{
  "mlp_ratio": 2.67,
  "patch_size": [6, 6],
  "width": 160,
  "lr": 0.0017,
  "beta2": 0.999,
  "epochs": 16.4
}
Rows from block 2 of a small image diffusion model, named by matrix and row number. Rows with one number belong to one neuron. Each number is 128 + 32 x the weight over its row's rms, rounded and kept within 0 to 255. All counts start at 0. Numbers have three digits each.
After each neuron's rows are labels from the 100 images, of 14976 (inputs lightly noised), where the neuron reaches its largest size: "top examples" is what is common among them. Only what is clearly more common there than usual is listed. The data: aerial photos of the United States (SatlasPretrain). In brackets: how many of the 100.
# gate: MLP gate (model.blocks.2.mlp.gate.weight, 416x160), inputs 80-159
# fc1: MLP up (model.blocks.2.mlp.fc1.weight, 416x160), inputs 80-159
# fc2: MLP down (model.blocks.2.mlp.fc2.weight, 160x416, transposed), outputs 80-159

gate.85:145102126132145177089119152081074121139166126108154139142126188115155101144152146171143082137149129129131149166159123150096122136149114122127165155064161124130104148126162197147138065087123105087179166140108163148074117122126161079132156169
fc1.85:197086155099106173060148132072110147078157081122120131129112194174161106186102121140142088135136136118175139176158141151103077126106111124071157170115185186116106119125140110161107063064157106115155159132132192165120129097115147110098145166
fc2.85:106138141104129146168149156149137120160113089114181094214157175073068090150106120115093118107150126132128131194118141075134134093115056106104154158143109104124175132194144132114082145121141091114139112106147160126135111100131183107105138086
top examples: building (89)

gate.381:111181073124120094141186119148108148093119147061118091151122139119141125204148183110147212152138145117131125142130141143107158113116121180112152137164068156118144151161077178136161136143086127122185097067165120130143142192102123131083130155
fc1.381:122085160160124129106091132144145144120132119099087067116131157149094087076098196162182131152107133131104154054129129115154124203156101084124124160150120076125072112091183089105183212177120114148121138180078104148144146155202190123161134138
fc2.381:105142135148186128145179167102107143133105096122167128163131138134152084103169095080081152140138096130110155098134113107179123049125112091119138147101169086144171142138114084134117214172128157174184119103166137131100100145061163136107118110
top examples: building (77)

gate.90:065156155145163194093110111151100116128140127108151148111099094162118151127122136164142178157113064103153139160108087148128183149096153113151123151095132133072129149114092148196145168144130150141138134094113146080087036137126098135164124177
fc1.90:122134159101111078149148135138073134129185116153147132133144123148114102170102125102152101108115197166109136138153148074080100127106100170102098105176113117173125117178155125097102045142126079129081075169083132172149119132114136129120127095
fc2.90:174107140099139127146155059070095138138129116176137132100111142151181133121125108110122193116093150125178110140084116168126102140091131118115134145211167137190106137146138095097126178106130130116149144145122166128160220132106105126114145142
top examples: building (67)

gate.398:140175105187106103135154143178080177143139179151125166175144111137116125132125100136072072118162165123167144204105122155141102157153118129093115127118190161129075096251122060153098127124157123114100163069132197201117066140143142135084145124
fc1.398:119117112095120210104134137096102131181120150082118103115103122114118093133128185113195118172079125163182114144104120064137116158142106101158156154070144075171117060119159141097185095196113203101130108130097173140141126151148125146076117160
fc2.398:107127120149125182118160092121164073183136120164096100121141120125137154111114194173180160126114159079082123119151159194132131156171151092146152134089125201156120035115099118080191074057104111083142095167136116102150112094178100163114132112
top examples: building (85)

gate.336:147054093160129192084086104153113132082149074105125157140146097158169169068121078094148104105090148165116096151130109127128088102182115093154152152065171178074093157163185071161152107113138148132127147135145156098060105104099181135093154097
fc1.336:094145144094161071150115106145184111158123152111116084115101094088096155164147158105118162139138096056045099056147125157153186149156156154134111133200087120126164141093080179100105137146111133119130085195142072118152157162147116154190110130
fc2.336:157097167116108154106076141106099089089091146111111115053087133140172158129117144094198158125176160163075112099160100170116138055160126151158087154048141144148097041060143193085150097116124138073147125158117146169099132145159114113095171144
top examples: building (86)

gate.144:157103132061021163108110069097110175143094126092151036186155158162135095125142140139153134165166112123128077124131149145125106153154136111061136124104143130103156103161145109153148103109150098162148155120130051100155171096149124122175096103
fc1.144:126076134049123112097131107086094089144075136064130105173110205118122082089175083153137148070128098157127124135154140113148136111105132146107163139131091105143137105158097108119149159103136111103121138124130018132172159120152107137106203134
fc2.144:120080112205171143096155124081215146106143110176198062170176093132116115138161139120129121132104110144161095154130143147141091137129108137066168090150176135140139135133139132131149145108171124107139120145127237145152197141136141100133147120
top examples: crop field (36)

gate.82:134124093178142111120132153065091165097126167125167159149162088155121102115150106113051082118131131124162177098108093093113115088132108121152082129122094112160089128114144113140171154125160116164134110132127071120133105104194088100090147133
fc1.82:125133059146144124116087130113115089138090138130157125132093121139137152099109099116107127188191096171110081140119164147081064122180136139162117045116118119169129144103124120150149131162128144122157148173096152060138130131152121120096080157
fc2.82:095140112115146119182169112138149106166153118133041139141117162160124143109152172118145132058123164115126119136145115169113204173105130142105115076161127113063144153099088108122121153141101154149076196073132147084127151132032104151143154167
top examples: crop field (25)

gate.264:097158063096102102127112119166131150109112113150159177123113152137146112161116136181098083143123126133128066097137120105162089147150070081064098103111105168211098160137089164112148082175115072155092045135073132098134101114140074157134120151
fc1.264:090165140093110120126121078158125088176137103145107094123079195099175138120110142152183134128110110135116021135129161147124124168137155140078171135151186096165152117081133159115148026145109105144122095140143167106127165139052167130163139097
fc2.264:119145171146147118134098096180116140052130159181185192110125040109140181136105139123100181132197107096095098113140080110091087139145178145107143127134140108196066146115121123143145107073154160068131151115121110141124120155136191122140122094
top examples: crop field (35)

gate.37:166113107150137120144142139081094142107155158127171157164176064125128087089123109127040088143145152145161167110118092111131133108094120101166081137139101113180116154179174100143140148117155119159105137141113085128137069124223097105085148141
fc1.37:182149109119153130122131097103126123160143118128159151124124088121097137181133101068103130123192084146184115153156147151128144161091154051099129152137170102099129117154171114071169167071084158035142149161164115044175110138131148105132199110
fc2.37:110153128100173108153150086119111111080135131092056123122124126111136133203129163158108116127182199108140157139154151167121156119171136059153115169158151079158162150109091140174095168121134156072104122088092125095110129121118128102102075116
top examples: crop field (25)

gate.168:138124114138114152134165123118123147104126140107101158091129182126122162140142149126155106112101072050120032098110060172064174059184119172112121165121145170121116131167125122123127102125104126113056107108114119111140100141155100122137159104
fc1.168:146120087172144106125126166086103157121150167121188148174160069149125111125149114123040085128154166158154219134120096109138115107077135098154071113125092111149077120118152138162141159130159133144160128125117092157124106123201098110073139153
fc2.168:118137121131099111157105124139139156174124143121165132100132188124097183122139073111047120154068190130154222118137148165090096157080095195138121130158150169116132120155116071158125138108191156138155123130135058153128156116135107129137126104
top examples: crop field (29)

gate.68:143116125079128091200096127138116112105116125202149138111164112126145147158155155113129149161102144120144137120145163133144217156103113113118099098093159164088092120120129223123184184113108084154136099167127150120169075129072131091086159118
fc1.68:131115132094118119127143087113182084139137143125115138116106161144161138156138144129176150122165153173095153095129161148171130154194095111156116169105187100086126116125112204132138104081094141151168064157166169113182109116103117079140132136
fc2.68:155111062116134081117140109156096124069087146211148143110124153085120125066150182083086123167155131081047137102135105111157104150108137151106135164114132109103080096122093106134116060137119134125135189086157081094131127128117104126099117129
top examples: crop field (26)

gate.53:119134186155133150081126139075135158126161097114093119134066147124133111122125120118156071153067057074156100124105079092103107172082133148102123084181150113105142091102176145130111114090142075132147194148164113117190149064071115147131073112
fc1.53:177118169145144117069088120103128186083144060138134105140070133167161089153111156186153090126096088093148112149128121097150168172040098178116124053204169151129133086125162100147140100093140096154119188108198139099156110130115097145095139127
fc2.53:127048116174118169110131107122135175121083119097106151175140133140081117141101162133124104158105145152062091139102162132118078122182122134048114091087126099099125131106126181166107135138152110177067118129116094091127133098109160116143051102
top examples: building (84)

gate.205:107087133103098179137120128127142118182090095097171129130144176144147157144090105194145153155153136190088181152156147107160138118134151173098135142096110111139098164109101124092111046133117138117141118205104133052103142128112108133142143145
fc1.205:191147066090150159160153123072110162170076142177135151139131120106123087054126140109130113095124079106121137078084150086136066114123118102110087164076166136113154129189152144175114153094166123099166147153158100195080119080168099128095201151
fc2.205:103091136129155218155187098115095103130130104156166131117099103078121188106089152144159097132128078176129176136127114157086083106152108131063093130093133111111114109124121126114079121131088113144166137148183133130089129139141159094109191097
top examples: building (82)

gate.150:047179123191199124148099134155043137117161144151178144131125066191105127139182112149109094125122189156137132152142119135155130119076118140151138103078125152116085141161162163122125145148075145132099135116137117121089070116156108122100147177
fc1.150:064094048137143122105076119107108123181174115178133081118116132180077107135115138108127105133177128168126198124143116155109110181124048197197153129125136135088130093169121168055183174123129149137140125165109068159106184130135137111134210166
fc2.150:053102137108160105111071073146158111111082155127129055097089085095126168105125160098097112107183166156092129155149090121135151166148140085164105083112113170097145114165105182053207138094155037123118113114107173158091187134080068107119151044
top examples: building (72)

gate.57:086112101096136167083165110126116108164123145131148109154109135157155164102157114122110110110135111099167128189045152158095134109178176089154162127160143130173111108153163136128119177126109101097099079116142139111167118109136088196115117122
fc1.57:099131108059176144169120112132119019179113136194083090119091140090127186051152117103128118123113111130068066122103167149118146106156135120148129148094176072103113162147153190118146103160161130143125085196103130146132179119133141127163136149
fc2.57:110143168114107127179159071135141091144141111067162148104145108184142144120116115144165171149083127147100092175103103135117115153155113070141099041155096145111103143087098147090140137136155102099163058088136105228142154153123148182140137117
top examples: building (73)

gate.229:063100177126095128108131093095128110187168125144134117094132092132151147080132140186161164166109095098084107131137146115121077095138181125111173138121135152135147138117145148129124157187104080090107106144063135140147142220066192116105106139
fc1.229:102135078112120169118088077120106106138050112138119105162106173060130140082143097100138123145186142139025133120135156130157169169088113112150135127102171122079153163131140143139129126093161124111126116153108087128153158118133135133142099091
fc2.229:153124128098135113060155142154095099054051159129111136063119096084122161115102133094111193120124115116052141116079143150127082137097158113126136105146134158078131087155118135159118100118139161131163128094133074096140084117202145171080081146
top examples: crop field (34)

gate.313:153148121094182134183110135080096105124154059154122111111144151150172124146143146124169103164102138144094132172163122161147144175100149096098111150175156132128189098122134177134124151175143079102103130164096216078071090102098109130115116143
fc1.313:109126128102134162137134175132141151144123126161109140121132079161145136056153147164136114142137095085081123181115086046109152091090136153105136120176092129108153129142129096131089100114148129147121171128073163059091141114137189167085103148
fc2.313:125109143095148115126163146159177164126115122101112120129168126127085103136128153148153127074136121184115060144154196144145095071148105130156088157096130167077133129116114171111146179124107154145097121136147148077184173143122160087131141130
top examples: building (75)

gate.278:114137183133130094114178138163106159059170140095119171119138093190133144187138174138146148101115161140132134134124088118079082147117105171126113144197083134157113094151143119141144155149077134122111103083162192161140118151122182149068114165
fc1.278:171169109150158101143073090109123136116120120123102064117131129099131095140084134112115140105145112145125156137142134126110097073152157089062107157086107191158140154121045127151166115131156120155083089171097066089091138148116120134169153161
fc2.278:108115126166124144184105144088134138141186078082147155141086145144169126254140151141143082124151100243166108148133116110133097082124132119118104100120106106173154164119136144145149092162135105133061121130106166190137152118087074104171134119
top examples: crop field (31)

gate.400:148087075164152117163176140080128166129119153152127172141182104147086104134105145130078100119142141139162171121147101126124174104109095123190062167107108148184102129115157069138155148143135093164135102117137098131160115119163140095078172148
fc1.400:130197091163151127099117166148187153156141123149098076143137147140139080140162104076144114071128191115094121148155176105128104092103122211095112130123128113093107096118120104190068149115129064170097154099129130174140127122090127151134104177
fc2.400:131071058121097129156117178127047110114141083164183114152112129091134101095079140193133102209112094155093094144124071146139132175116127186114147123117092119131148089113107110076158130107163079130170151104125145129143127126141127167110160149
top examples: crop field (26)

gate.70:098074119149181152153161093087070128114115117099071112153138105187105123146210118138104152102120148133072145137145152168141124166172155127140153136172109187158085100118149183148145089154168111161111089065071154081112155120116131124087174133
fc1.70:166183104077072067116154118194137099118082100136151087094123187107174124111078107184177177125099103155099108215060160159113128083101149156106139163134197171091111134111069118112140125121119184129140091116128136103108131145110138081164106133
fc2.70:140124089119148109113132126144099145159112127099160149115189122185140121150056149102134163081129070100050130127127096119136083115115129112115105137078142158172136133157134161106105076187122160118147050150119123069152101121139147107165078104
top examples: building (93)

gate.379:092127143051122147143154075175136105121177088138068098084130141123105159155090136160185196126093136154101101145211157148139165164147151114125166103142148162156142211116137090095117132138082116108140132157125167134161111191066158168171130135
fc1.379:125111146147130117134089149194115165133168125143192194141126125106074126133089087057193115126157105106124130122136070102104158135071111180097128124116159167155175142133138157152127113100102140111094040132136105129161061129115082146144079109
fc2.379:139121181155100150155127096080108191118160122105071095125110104073144123095133255157095158112111151121130140120123140131088129134119140128101099144129139179113075095064140128097185103110100112181109106122137098126121136150155102121089182128
top examples: building (69)

gate.129:121154118104079142122110104147202190127100153109091067081129137115114111085114125117148131166185080174122155161131154171080136179146130115158139134147155196207123129076141141166101151136079068108188110120109130102099139139104116108128106184
fc1.129:126139076113137130105106132216091097109160081163158138136075154094149156103060112178171142168157166106116127216138162125090162143107120092186178169154162182140161132158095161126120109106102076081136133110107123098101066152117111128133159155
fc2.129:139106130163125111099181133133139161097080191093104123100138084116148119152134155138135154136078164156101120109065162092180125128094141179155139096170130118148107114208140150108155183083130166163152117110061092156141148210112097109092121131
top examples: crop field (28)

gate.182:132119119099093143130127079105119208155149142111122131114124168075146122220154120112078168152102128170121145145073207142161126203181093076121183030146150145163106122170132067162136136119091095086111134157131121169115111112135215149127169145
fc1.182:117146139096129143163131087179165131182165110110092116098081167080133141188141158126164194156082132135088123164127189140144171194165132131117164068142186121135170149143123127132112085138084125099124134159132203144138163141063199178170118126
fc2.182:125106110143135118093118067124118138165108173090146167141139093175140084061182122125057161133148123115130125117122142126102153202159112136128108150103084136103087142114123165139122155098158148222088088177137125109128147205169020082116149140
top examples: crop field (32)

gate.47:165159144139149119182140164086103140124162077184082107097101204168112119093164121179144128113124109173129172119159133096110118125070102143104072096079181115127127091175135134172115075147184093146073124161130181113117086126097113163104126110
fc1.47:169167124090106093120165116150195106133115066130118085168121133097180079129109111146123117086158110174104098178185081182143146123175106133188116096118123146131159163077122154128142092086139136077181090153087093152192142064101144119117172102
fc2.47:131129136149133097093174155184096143160162114120177097185150155143095080109117128129091118107161103119107126130097161106188087132183104067115129141119178094147189149205095078109097175144141105158096180084132118127163168092125104090124109108
top examples: crop field (26)