Rows from block 2, named by matrix and row number. Each number is 200 + 20 x the weight over its row's rms, rounded and kept within 0 to 999. All counts start at 0. After the name is the row's rms in percent of the matrix's.
# ada: adaLN modulation (shift, scale and gate of each sublayer stacked) (model.blocks.2.ada.weight, 960x256), inputs 86-171
ada.345,076,212,175,178,219,176,174,192,190,204,239,183,204,210,201,182,211,243,202,220,171,216,182,193,211,174,201,241,213,217,194,187,250,179,223,198,192,171,189,160,189,210,190,220,185,198,176,197,255,200,183,181,193,206,178,178,210,193,222,204,201,216,197,198,202,227,183,186,214,187,236,184,239,202,203,197,243,215,215,243,202,243,244,190,217,166,209
ada.346,153,193,201,225,181,224,217,204,194,199,157,208,207,182,198,217,194,161,206,177,243,198,220,204,201,233,191,162,195,188,188,220,162,217,168,198,217,210,216,205,202,196,214,190,208,196,223,211,153,202,202,225,221,203,212,217,206,207,203,201,191,193,218,210,204,169,193,230,192,193,170,218,154,196,206,204,156,196,177,188,207,159,156,213,189,244,187
ada.347,056,193,214,229,176,227,229,210,213,196,161,203,220,188,202,224,185,170,202,180,236,193,227,218,222,223,204,165,177,193,219,222,157,210,172,199,213,213,215,219,182,202,220,188,197,187,208,183,167,198,222,215,215,219,222,227,185,213,182,190,196,186,219,221,213,184,211,215,178,214,179,210,162,182,189,206,162,195,181,186,203,165,145,206,193,243,192
ada.348,098,218,190,187,217,171,161,198,192,193,239,199,194,212,201,173,212,232,186,210,168,204,175,213,189,164,206,239,190,196,195,183,248,174,233,196,187,190,188,204,197,191,186,216,198,203,195,193,251,209,200,187,185,198,189,186,204,197,197,191,189,206,173,189,207,220,202,182,203,201,226,192,236,215,205,189,244,204,228,220,195,247,255,184,197,164,211
ada.349,068,203,192,193,217,174,169,211,196,199,241,196,203,210,204,179,209,235,193,210,168,188,181,192,187,164,217,243,217,201,206,191,245,175,234,200,190,191,186,205,217,193,187,214,207,187,185,209,255,199,189,180,186,194,185,203,195,200,185,174,210,203,178,192,187,222,203,178,194,211,222,199,244,207,211,203,244,205,223,240,197,251,251,202,223,161,207
ada.350,090,210,210,210,219,178,155,208,196,217,242,191,205,216,189,185,199,211,182,216,156,202,182,199,191,136,214,229,212,196,213,191,242,173,227,205,192,184,184,191,217,213,189,202,205,196,185,187,241,203,188,180,165,193,197,185,202,205,188,191,209,220,170,201,187,226,205,170,209,183,220,186,234,212,191,191,240,200,215,221,220,236,255,190,206,151,214
ada.351,103,195,216,211,187,228,238,190,204,192,162,195,207,183,193,221,186,175,205,187,229,193,220,207,200,232,197,163,205,195,198,212,147,229,179,212,216,211,210,212,211,205,207,182,201,206,205,194,144,192,217,210,219,206,209,223,196,209,198,194,207,198,224,217,199,185,195,209,193,211,175,208,166,188,195,211,155,210,185,165,203,148,146,213,201,235,192
ada.352,064,198,205,177,218,179,163,211,204,197,239,203,215,226,192,186,207,228,191,212,170,212,188,206,211,162,208,239,179,209,203,191,242,165,230,201,202,195,188,177,188,196,198,209,197,199,195,207,256,214,194,182,178,215,199,191,211,192,200,206,211,196,168,193,212,221,197,178,212,213,226,196,234,211,200,190,242,196,224,229,204,246,248,189,214,162,211
ada.353,197,195,219,220,178,220,230,185,205,204,156,202,209,199,195,210,192,147,199,177,227,203,212,201,210,237,190,151,200,191,197,208,150,223,171,203,216,208,209,208,204,208,206,191,212,194,225,204,143,195,204,226,216,210,216,214,201,205,204,197,194,193,214,203,200,180,204,216,202,202,167,211,147,203,201,211,153,198,181,162,217,150,158,208,194,233,187
ada.354,076,196,214,225,187,229,236,178,194,201,163,200,211,193,200,211,194,164,198,184,229,201,217,196,191,229,194,169,216,194,213,206,149,218,176,212,208,196,207,192,192,205,202,193,209,192,209,205,148,186,216,221,207,207,206,202,207,198,192,209,201,197,218,207,204,187,218,212,181,209,181,208,162,189,185,202,158,191,183,153,215,152,146,218,186,236,183
ada.355,131,195,191,200,195,224,237,183,200,204,154,196,204,190,195,209,204,178,211,183,236,205,211,209,200,254,194,156,204,201,185,203,153,221,178,195,206,212,210,211,195,203,204,205,202,199,223,215,144,203,197,217,226,195,203,211,192,197,201,198,192,202,227,197,204,175,188,214,197,194,172,209,157,196,199,212,152,204,189,176,200,147,146,204,186,239,183
ada.356,065,219,183,196,214,173,173,219,193,203,239,210,201,211,220,180,214,236,207,219,170,208,181,198,196,170,224,232,215,197,210,186,237,180,227,194,181,192,184,198,196,208,187,216,198,203,186,190,246,202,183,181,175,213,209,197,189,183,191,196,186,191,180,196,205,220,213,172,209,224,220,186,243,196,182,176,241,211,211,216,201,251,253,206,210,163,228
ada.357,117,206,185,178,211,167,163,209,206,199,239,222,199,206,196,173,217,240,204,221,173,210,175,196,204,169,202,241,202,201,188,183,248,176,224,199,189,176,183,196,216,198,180,214,187,202,189,191,251,208,188,186,185,200,194,199,201,193,210,198,192,207,179,183,194,213,201,197,192,209,218,193,243,200,203,193,241,201,222,237,193,252,251,184,201,167,206
ada.358,053,204,196,177,202,177,166,205,199,214,233,209,180,194,188,184,213,228,207,193,174,223,181,195,222,163,212,227,200,187,194,187,243,184,215,188,203,201,183,183,230,200,183,215,194,187,192,207,246,199,173,197,193,182,193,175,194,175,241,175,176,197,185,190,202,200,215,199,191,171,221,171,231,212,215,200,236,215,203,218,203,236,250,182,196,163,229
ada.359,066,182,217,208,171,221,250,189,195,224,161,185,225,191,207,209,193,170,199,172,229,213,214,201,202,251,205,167,199,206,205,209,155,224,172,209,220,208,215,211,182,200,207,190,212,176,220,211,151,194,218,220,220,206,219,221,202,203,199,213,208,186,212,208,203,173,191,227,181,222,175,203,165,195,194,208,161,179,176,175,189,153,147,200,195,235,184
ada.360,187,193,213,213,185,223,234,191,204,204,160,199,201,192,196,210,196,149,203,193,227,199,214,208,211,234,188,152,200,193,195,209,148,218,175,200,221,213,207,203,195,213,206,196,207,196,216,207,135,191,205,231,221,202,213,212,198,202,196,199,202,181,216,206,207,183,208,216,204,202,177,212,154,200,203,210,152,191,190,165,211,146,153,201,194,234,191
ada.361,091,189,205,195,188,228,240,167,201,169,153,203,203,194,196,220,182,199,191,187,239,202,222,207,184,256,196,166,199,195,200,212,161,225,203,213,207,196,219,212,195,183,213,177,203,202,215,199,157,193,211,220,228,212,207,210,212,209,209,199,210,204,217,205,206,190,197,214,204,194,171,209,193,205,189,206,158,193,187,163,180,160,140,215,201,246,189
ada.362,097,188,217,211,175,221,234,186,212,203,160,209,203,187,199,205,199,150,212,178,223,182,210,196,204,230,196,152,204,191,188,206,150,226,168,195,215,216,207,181,218,222,199,197,196,201,214,202,142,184,201,226,225,194,203,225,182,199,197,218,206,178,220,203,194,183,216,219,198,201,179,200,150,188,191,218,155,202,185,157,214,149,156,215,203,231,201
ada.363,071,204,208,215,192,234,225,207,187,190,165,201,196,188,177,220,191,166,214,183,232,205,224,204,204,228,182,170,218,186,198,213,149,220,176,199,210,194,211,197,199,207,206,194,210,213,209,215,151,174,222,210,218,199,200,200,191,207,211,205,205,187,216,215,191,188,217,214,181,194,180,207,163,182,208,209,161,215,177,183,216,160,148,212,188,238,211
ada.364,088,186,191,177,206,172,161,202,196,228,241,186,203,204,197,187,209,232,205,213,165,202,185,201,202,172,217,233,192,208,189,190,253,184,216,192,196,176,189,183,200,203,195,208,190,216,186,209,255,217,187,182,190,200,187,201,195,179,205,197,200,214,185,190,191,214,206,199,209,188,227,202,240,203,213,181,243,203,220,213,190,241,254,176,198,161,214
ada.365,082,196,231,220,183,228,242,186,193,198,165,188,221,192,202,225,180,170,192,188,224,193,222,192,188,223,190,159,186,195,213,208,152,226,183,211,206,211,208,185,198,206,211,178,208,181,209,199,146,203,195,216,201,195,213,193,195,211,211,215,208,191,213,204,190,187,207,214,187,178,176,206,176,196,203,202,159,184,176,157,212,151,152,235,181,233,191
ada.366,055,191,184,188,198,172,162,198,203,208,238,200,200,228,211,178,220,231,200,201,170,249,176,203,195,175,190,241,189,204,185,181,247,184,220,197,196,171,183,206,189,197,195,213,194,188,194,218,249,216,210,189,187,179,178,188,225,200,198,214,200,201,174,181,191,214,171,195,222,196,223,185,220,207,179,184,237,194,218,215,204,240,251,187,194,165,203
ada.367,083,179,221,215,185,227,243,190,213,196,158,192,208,192,204,216,190,180,203,190,224,207,214,205,210,233,188,158,202,176,202,204,147,222,182,202,217,210,210,193,193,205,205,194,199,206,212,193,144,197,194,221,212,192,219,210,184,205,200,206,199,181,219,206,191,180,189,212,199,199,175,200,169,194,191,206,156,220,179,168,206,140,146,201,188,230,190
ada.368,100,196,206,198,192,231,242,189,201,194,162,204,197,180,192,223,185,199,212,186,236,205,224,203,195,258,186,172,202,189,195,218,154,225,178,206,211,212,223,218,194,196,215,185,195,187,211,181,162,190,202,214,228,222,213,197,200,209,207,206,206,198,228,215,190,181,204,216,212,210,175,209,169,184,203,203,164,216,183,172,184,163,149,212,211,239,194
ada.369,092,206,195,195,220,170,179,201,197,206,238,200,202,212,207,176,211,239,198,219,174,186,181,208,189,171,206,236,200,198,207,184,257,179,238,201,198,188,186,196,205,190,184,211,202,192,189,200,257,199,192,199,182,194,197,201,187,200,208,201,205,201,182,189,211,217,190,185,214,196,220,187,261,209,211,198,243,205,215,240,195,260,255,212,202,168,205
ada.370,063,203,174,198,211,184,163,203,209,175,236,197,189,201,194,198,209,250,203,224,173,194,193,209,207,166,216,236,188,203,190,200,249,168,220,187,191,192,203,212,222,184,203,205,187,187,182,218,250,201,192,176,186,200,184,187,204,189,214,224,190,210,190,196,206,212,201,200,191,226,220,200,232,204,193,187,241,200,217,219,187,239,248,196,177,165,233
ada.371,083,214,179,181,211,170,165,217,189,180,235,206,186,210,209,181,210,239,206,227,173,208,176,203,195,181,200,235,189,207,196,187,252,187,229,196,192,177,201,207,214,187,190,209,183,198,195,190,253,215,197,173,172,204,201,187,196,198,201,206,196,211,183,184,192,208,188,199,194,211,229,206,240,207,195,183,240,208,224,231,181,252,250,189,208,168,207
ada.372,247,189,218,207,187,230,238,175,194,204,159,194,198,187,201,222,184,166,195,182,229,196,223,195,194,241,191,159,199,198,204,210,151,229,183,216,215,206,213,201,199,204,210,181,208,195,212,205,142,196,207,213,218,200,209,209,199,208,200,197,204,193,223,207,194,180,196,219,203,203,169,214,167,200,204,203,155,196,181,157,199,144,151,205,191,236,184
ada.373,246,189,233,210,183,227,230,181,207,208,160,203,206,191,203,221,179,158,191,179,221,201,223,200,200,231,195,151,200,195,206,211,156,219,189,217,215,209,211,207,195,189,213,174,206,191,219,204,143,200,202,216,213,201,218,213,201,201,198,206,196,191,213,204,186,180,190,215,206,201,151,218,168,205,202,209,156,198,182,145,196,150,161,203,189,227,183
ada.374,063,203,163,185,222,172,166,221,193,181,231,206,231,199,215,176,217,241,209,215,176,188,178,216,206,167,204,237,199,198,193,188,243,188,223,197,195,210,188,184,220,207,186,220,193,196,190,213,248,204,165,202,184,166,197,219,172,206,197,204,205,188,180,188,184,199,201,193,210,198,219,193,234,200,203,218,239,212,213,232,190,246,248,167,186,172,181
ada.375,223,205,171,185,215,173,158,212,195,201,240,200,205,202,201,180,216,244,207,220,181,201,178,195,196,167,210,247,204,205,198,187,252,182,222,196,191,194,185,194,216,199,187,217,191,199,181,200,261,207,199,183,183,193,191,192,188,195,203,199,199,216,186,190,207,212,189,189,188,201,230,190,246,196,206,197,246,207,217,245,190,253,245,186,212,176,214
ada.376,080,197,181,182,196,173,171,205,202,191,235,226,194,215,213,181,212,240,201,213,176,218,180,194,207,178,210,241,194,204,195,187,251,184,224,207,193,187,188,207,202,190,193,208,199,208,194,192,259,214,216,177,184,207,187,205,211,197,187,195,180,182,178,187,199,215,184,197,200,207,219,198,234,209,205,178,242,187,215,227,189,253,254,166,192,168,215
ada.377,102,212,144,171,228,181,173,220,199,214,223,197,188,203,192,182,228,267,221,222,201,214,183,196,193,197,207,247,194,217,173,189,241,183,217,182,178,182,192,194,200,188,187,229,193,209,190,203,254,211,192,180,194,207,181,199,192,194,211,193,196,202,201,187,207,201,196,195,199,190,229,185,237,188,199,179,233,189,214,260,183,257,222,214,223,197,211
ada.378,255,192,222,222,175,226,238,191,208,202,161,202,202,198,198,216,192,148,200,175,226,199,216,201,209,232,191,158,203,186,202,210,146,219,165,199,213,212,207,202,192,210,209,192,216,202,221,206,142,189,200,221,218,205,209,207,203,203,195,199,197,186,215,206,196,185,212,210,200,200,174,210,142,200,199,209,156,198,183,157,221,148,159,210,190,231,193
ada.379,080,200,222,215,196,228,234,191,201,198,165,190,200,182,202,221,189,163,199,188,233,204,225,200,195,232,183,168,214,190,197,216,154,224,181,201,211,219,216,194,184,209,210,186,208,203,201,201,149,186,205,222,226,208,204,199,201,212,195,196,202,191,220,220,200,186,218,213,207,198,182,202,155,190,200,205,159,205,183,167,203,151,150,197,191,239,192
ada.380,095,216,179,192,210,172,164,200,203,198,238,199,182,212,204,185,208,229,193,212,174,207,185,204,207,158,203,241,203,201,203,193,251,164,222,195,188,206,186,201,189,189,201,212,199,215,191,207,258,218,199,189,178,212,183,182,204,200,196,207,193,191,173,195,187,228,199,176,212,201,228,200,233,216,205,189,242,192,223,226,203,249,252,189,215,168,221
ada.381,076,215,176,201,238,182,165,207,200,210,239,205,201,204,207,195,201,247,199,217,174,206,195,188,197,164,223,243,199,205,205,196,249,181,235,203,183,196,190,194,206,188,200,203,192,186,181,203,254,187,191,176,175,197,179,191,205,204,183,202,182,206,194,196,196,218,218,183,208,199,221,182,254,214,187,198,245,202,211,236,190,249,255,212,187,165,206
ada.382,206,197,221,221,183,229,236,194,205,200,159,204,201,196,195,217,193,155,203,182,225,204,217,207,205,227,192,155,203,190,201,213,142,213,163,194,210,210,211,209,196,205,208,194,214,202,220,209,140,188,197,219,215,201,206,201,205,205,199,208,200,185,213,208,199,183,216,209,202,204,175,206,143,194,209,207,153,194,186,153,216,147,152,202,193,230,191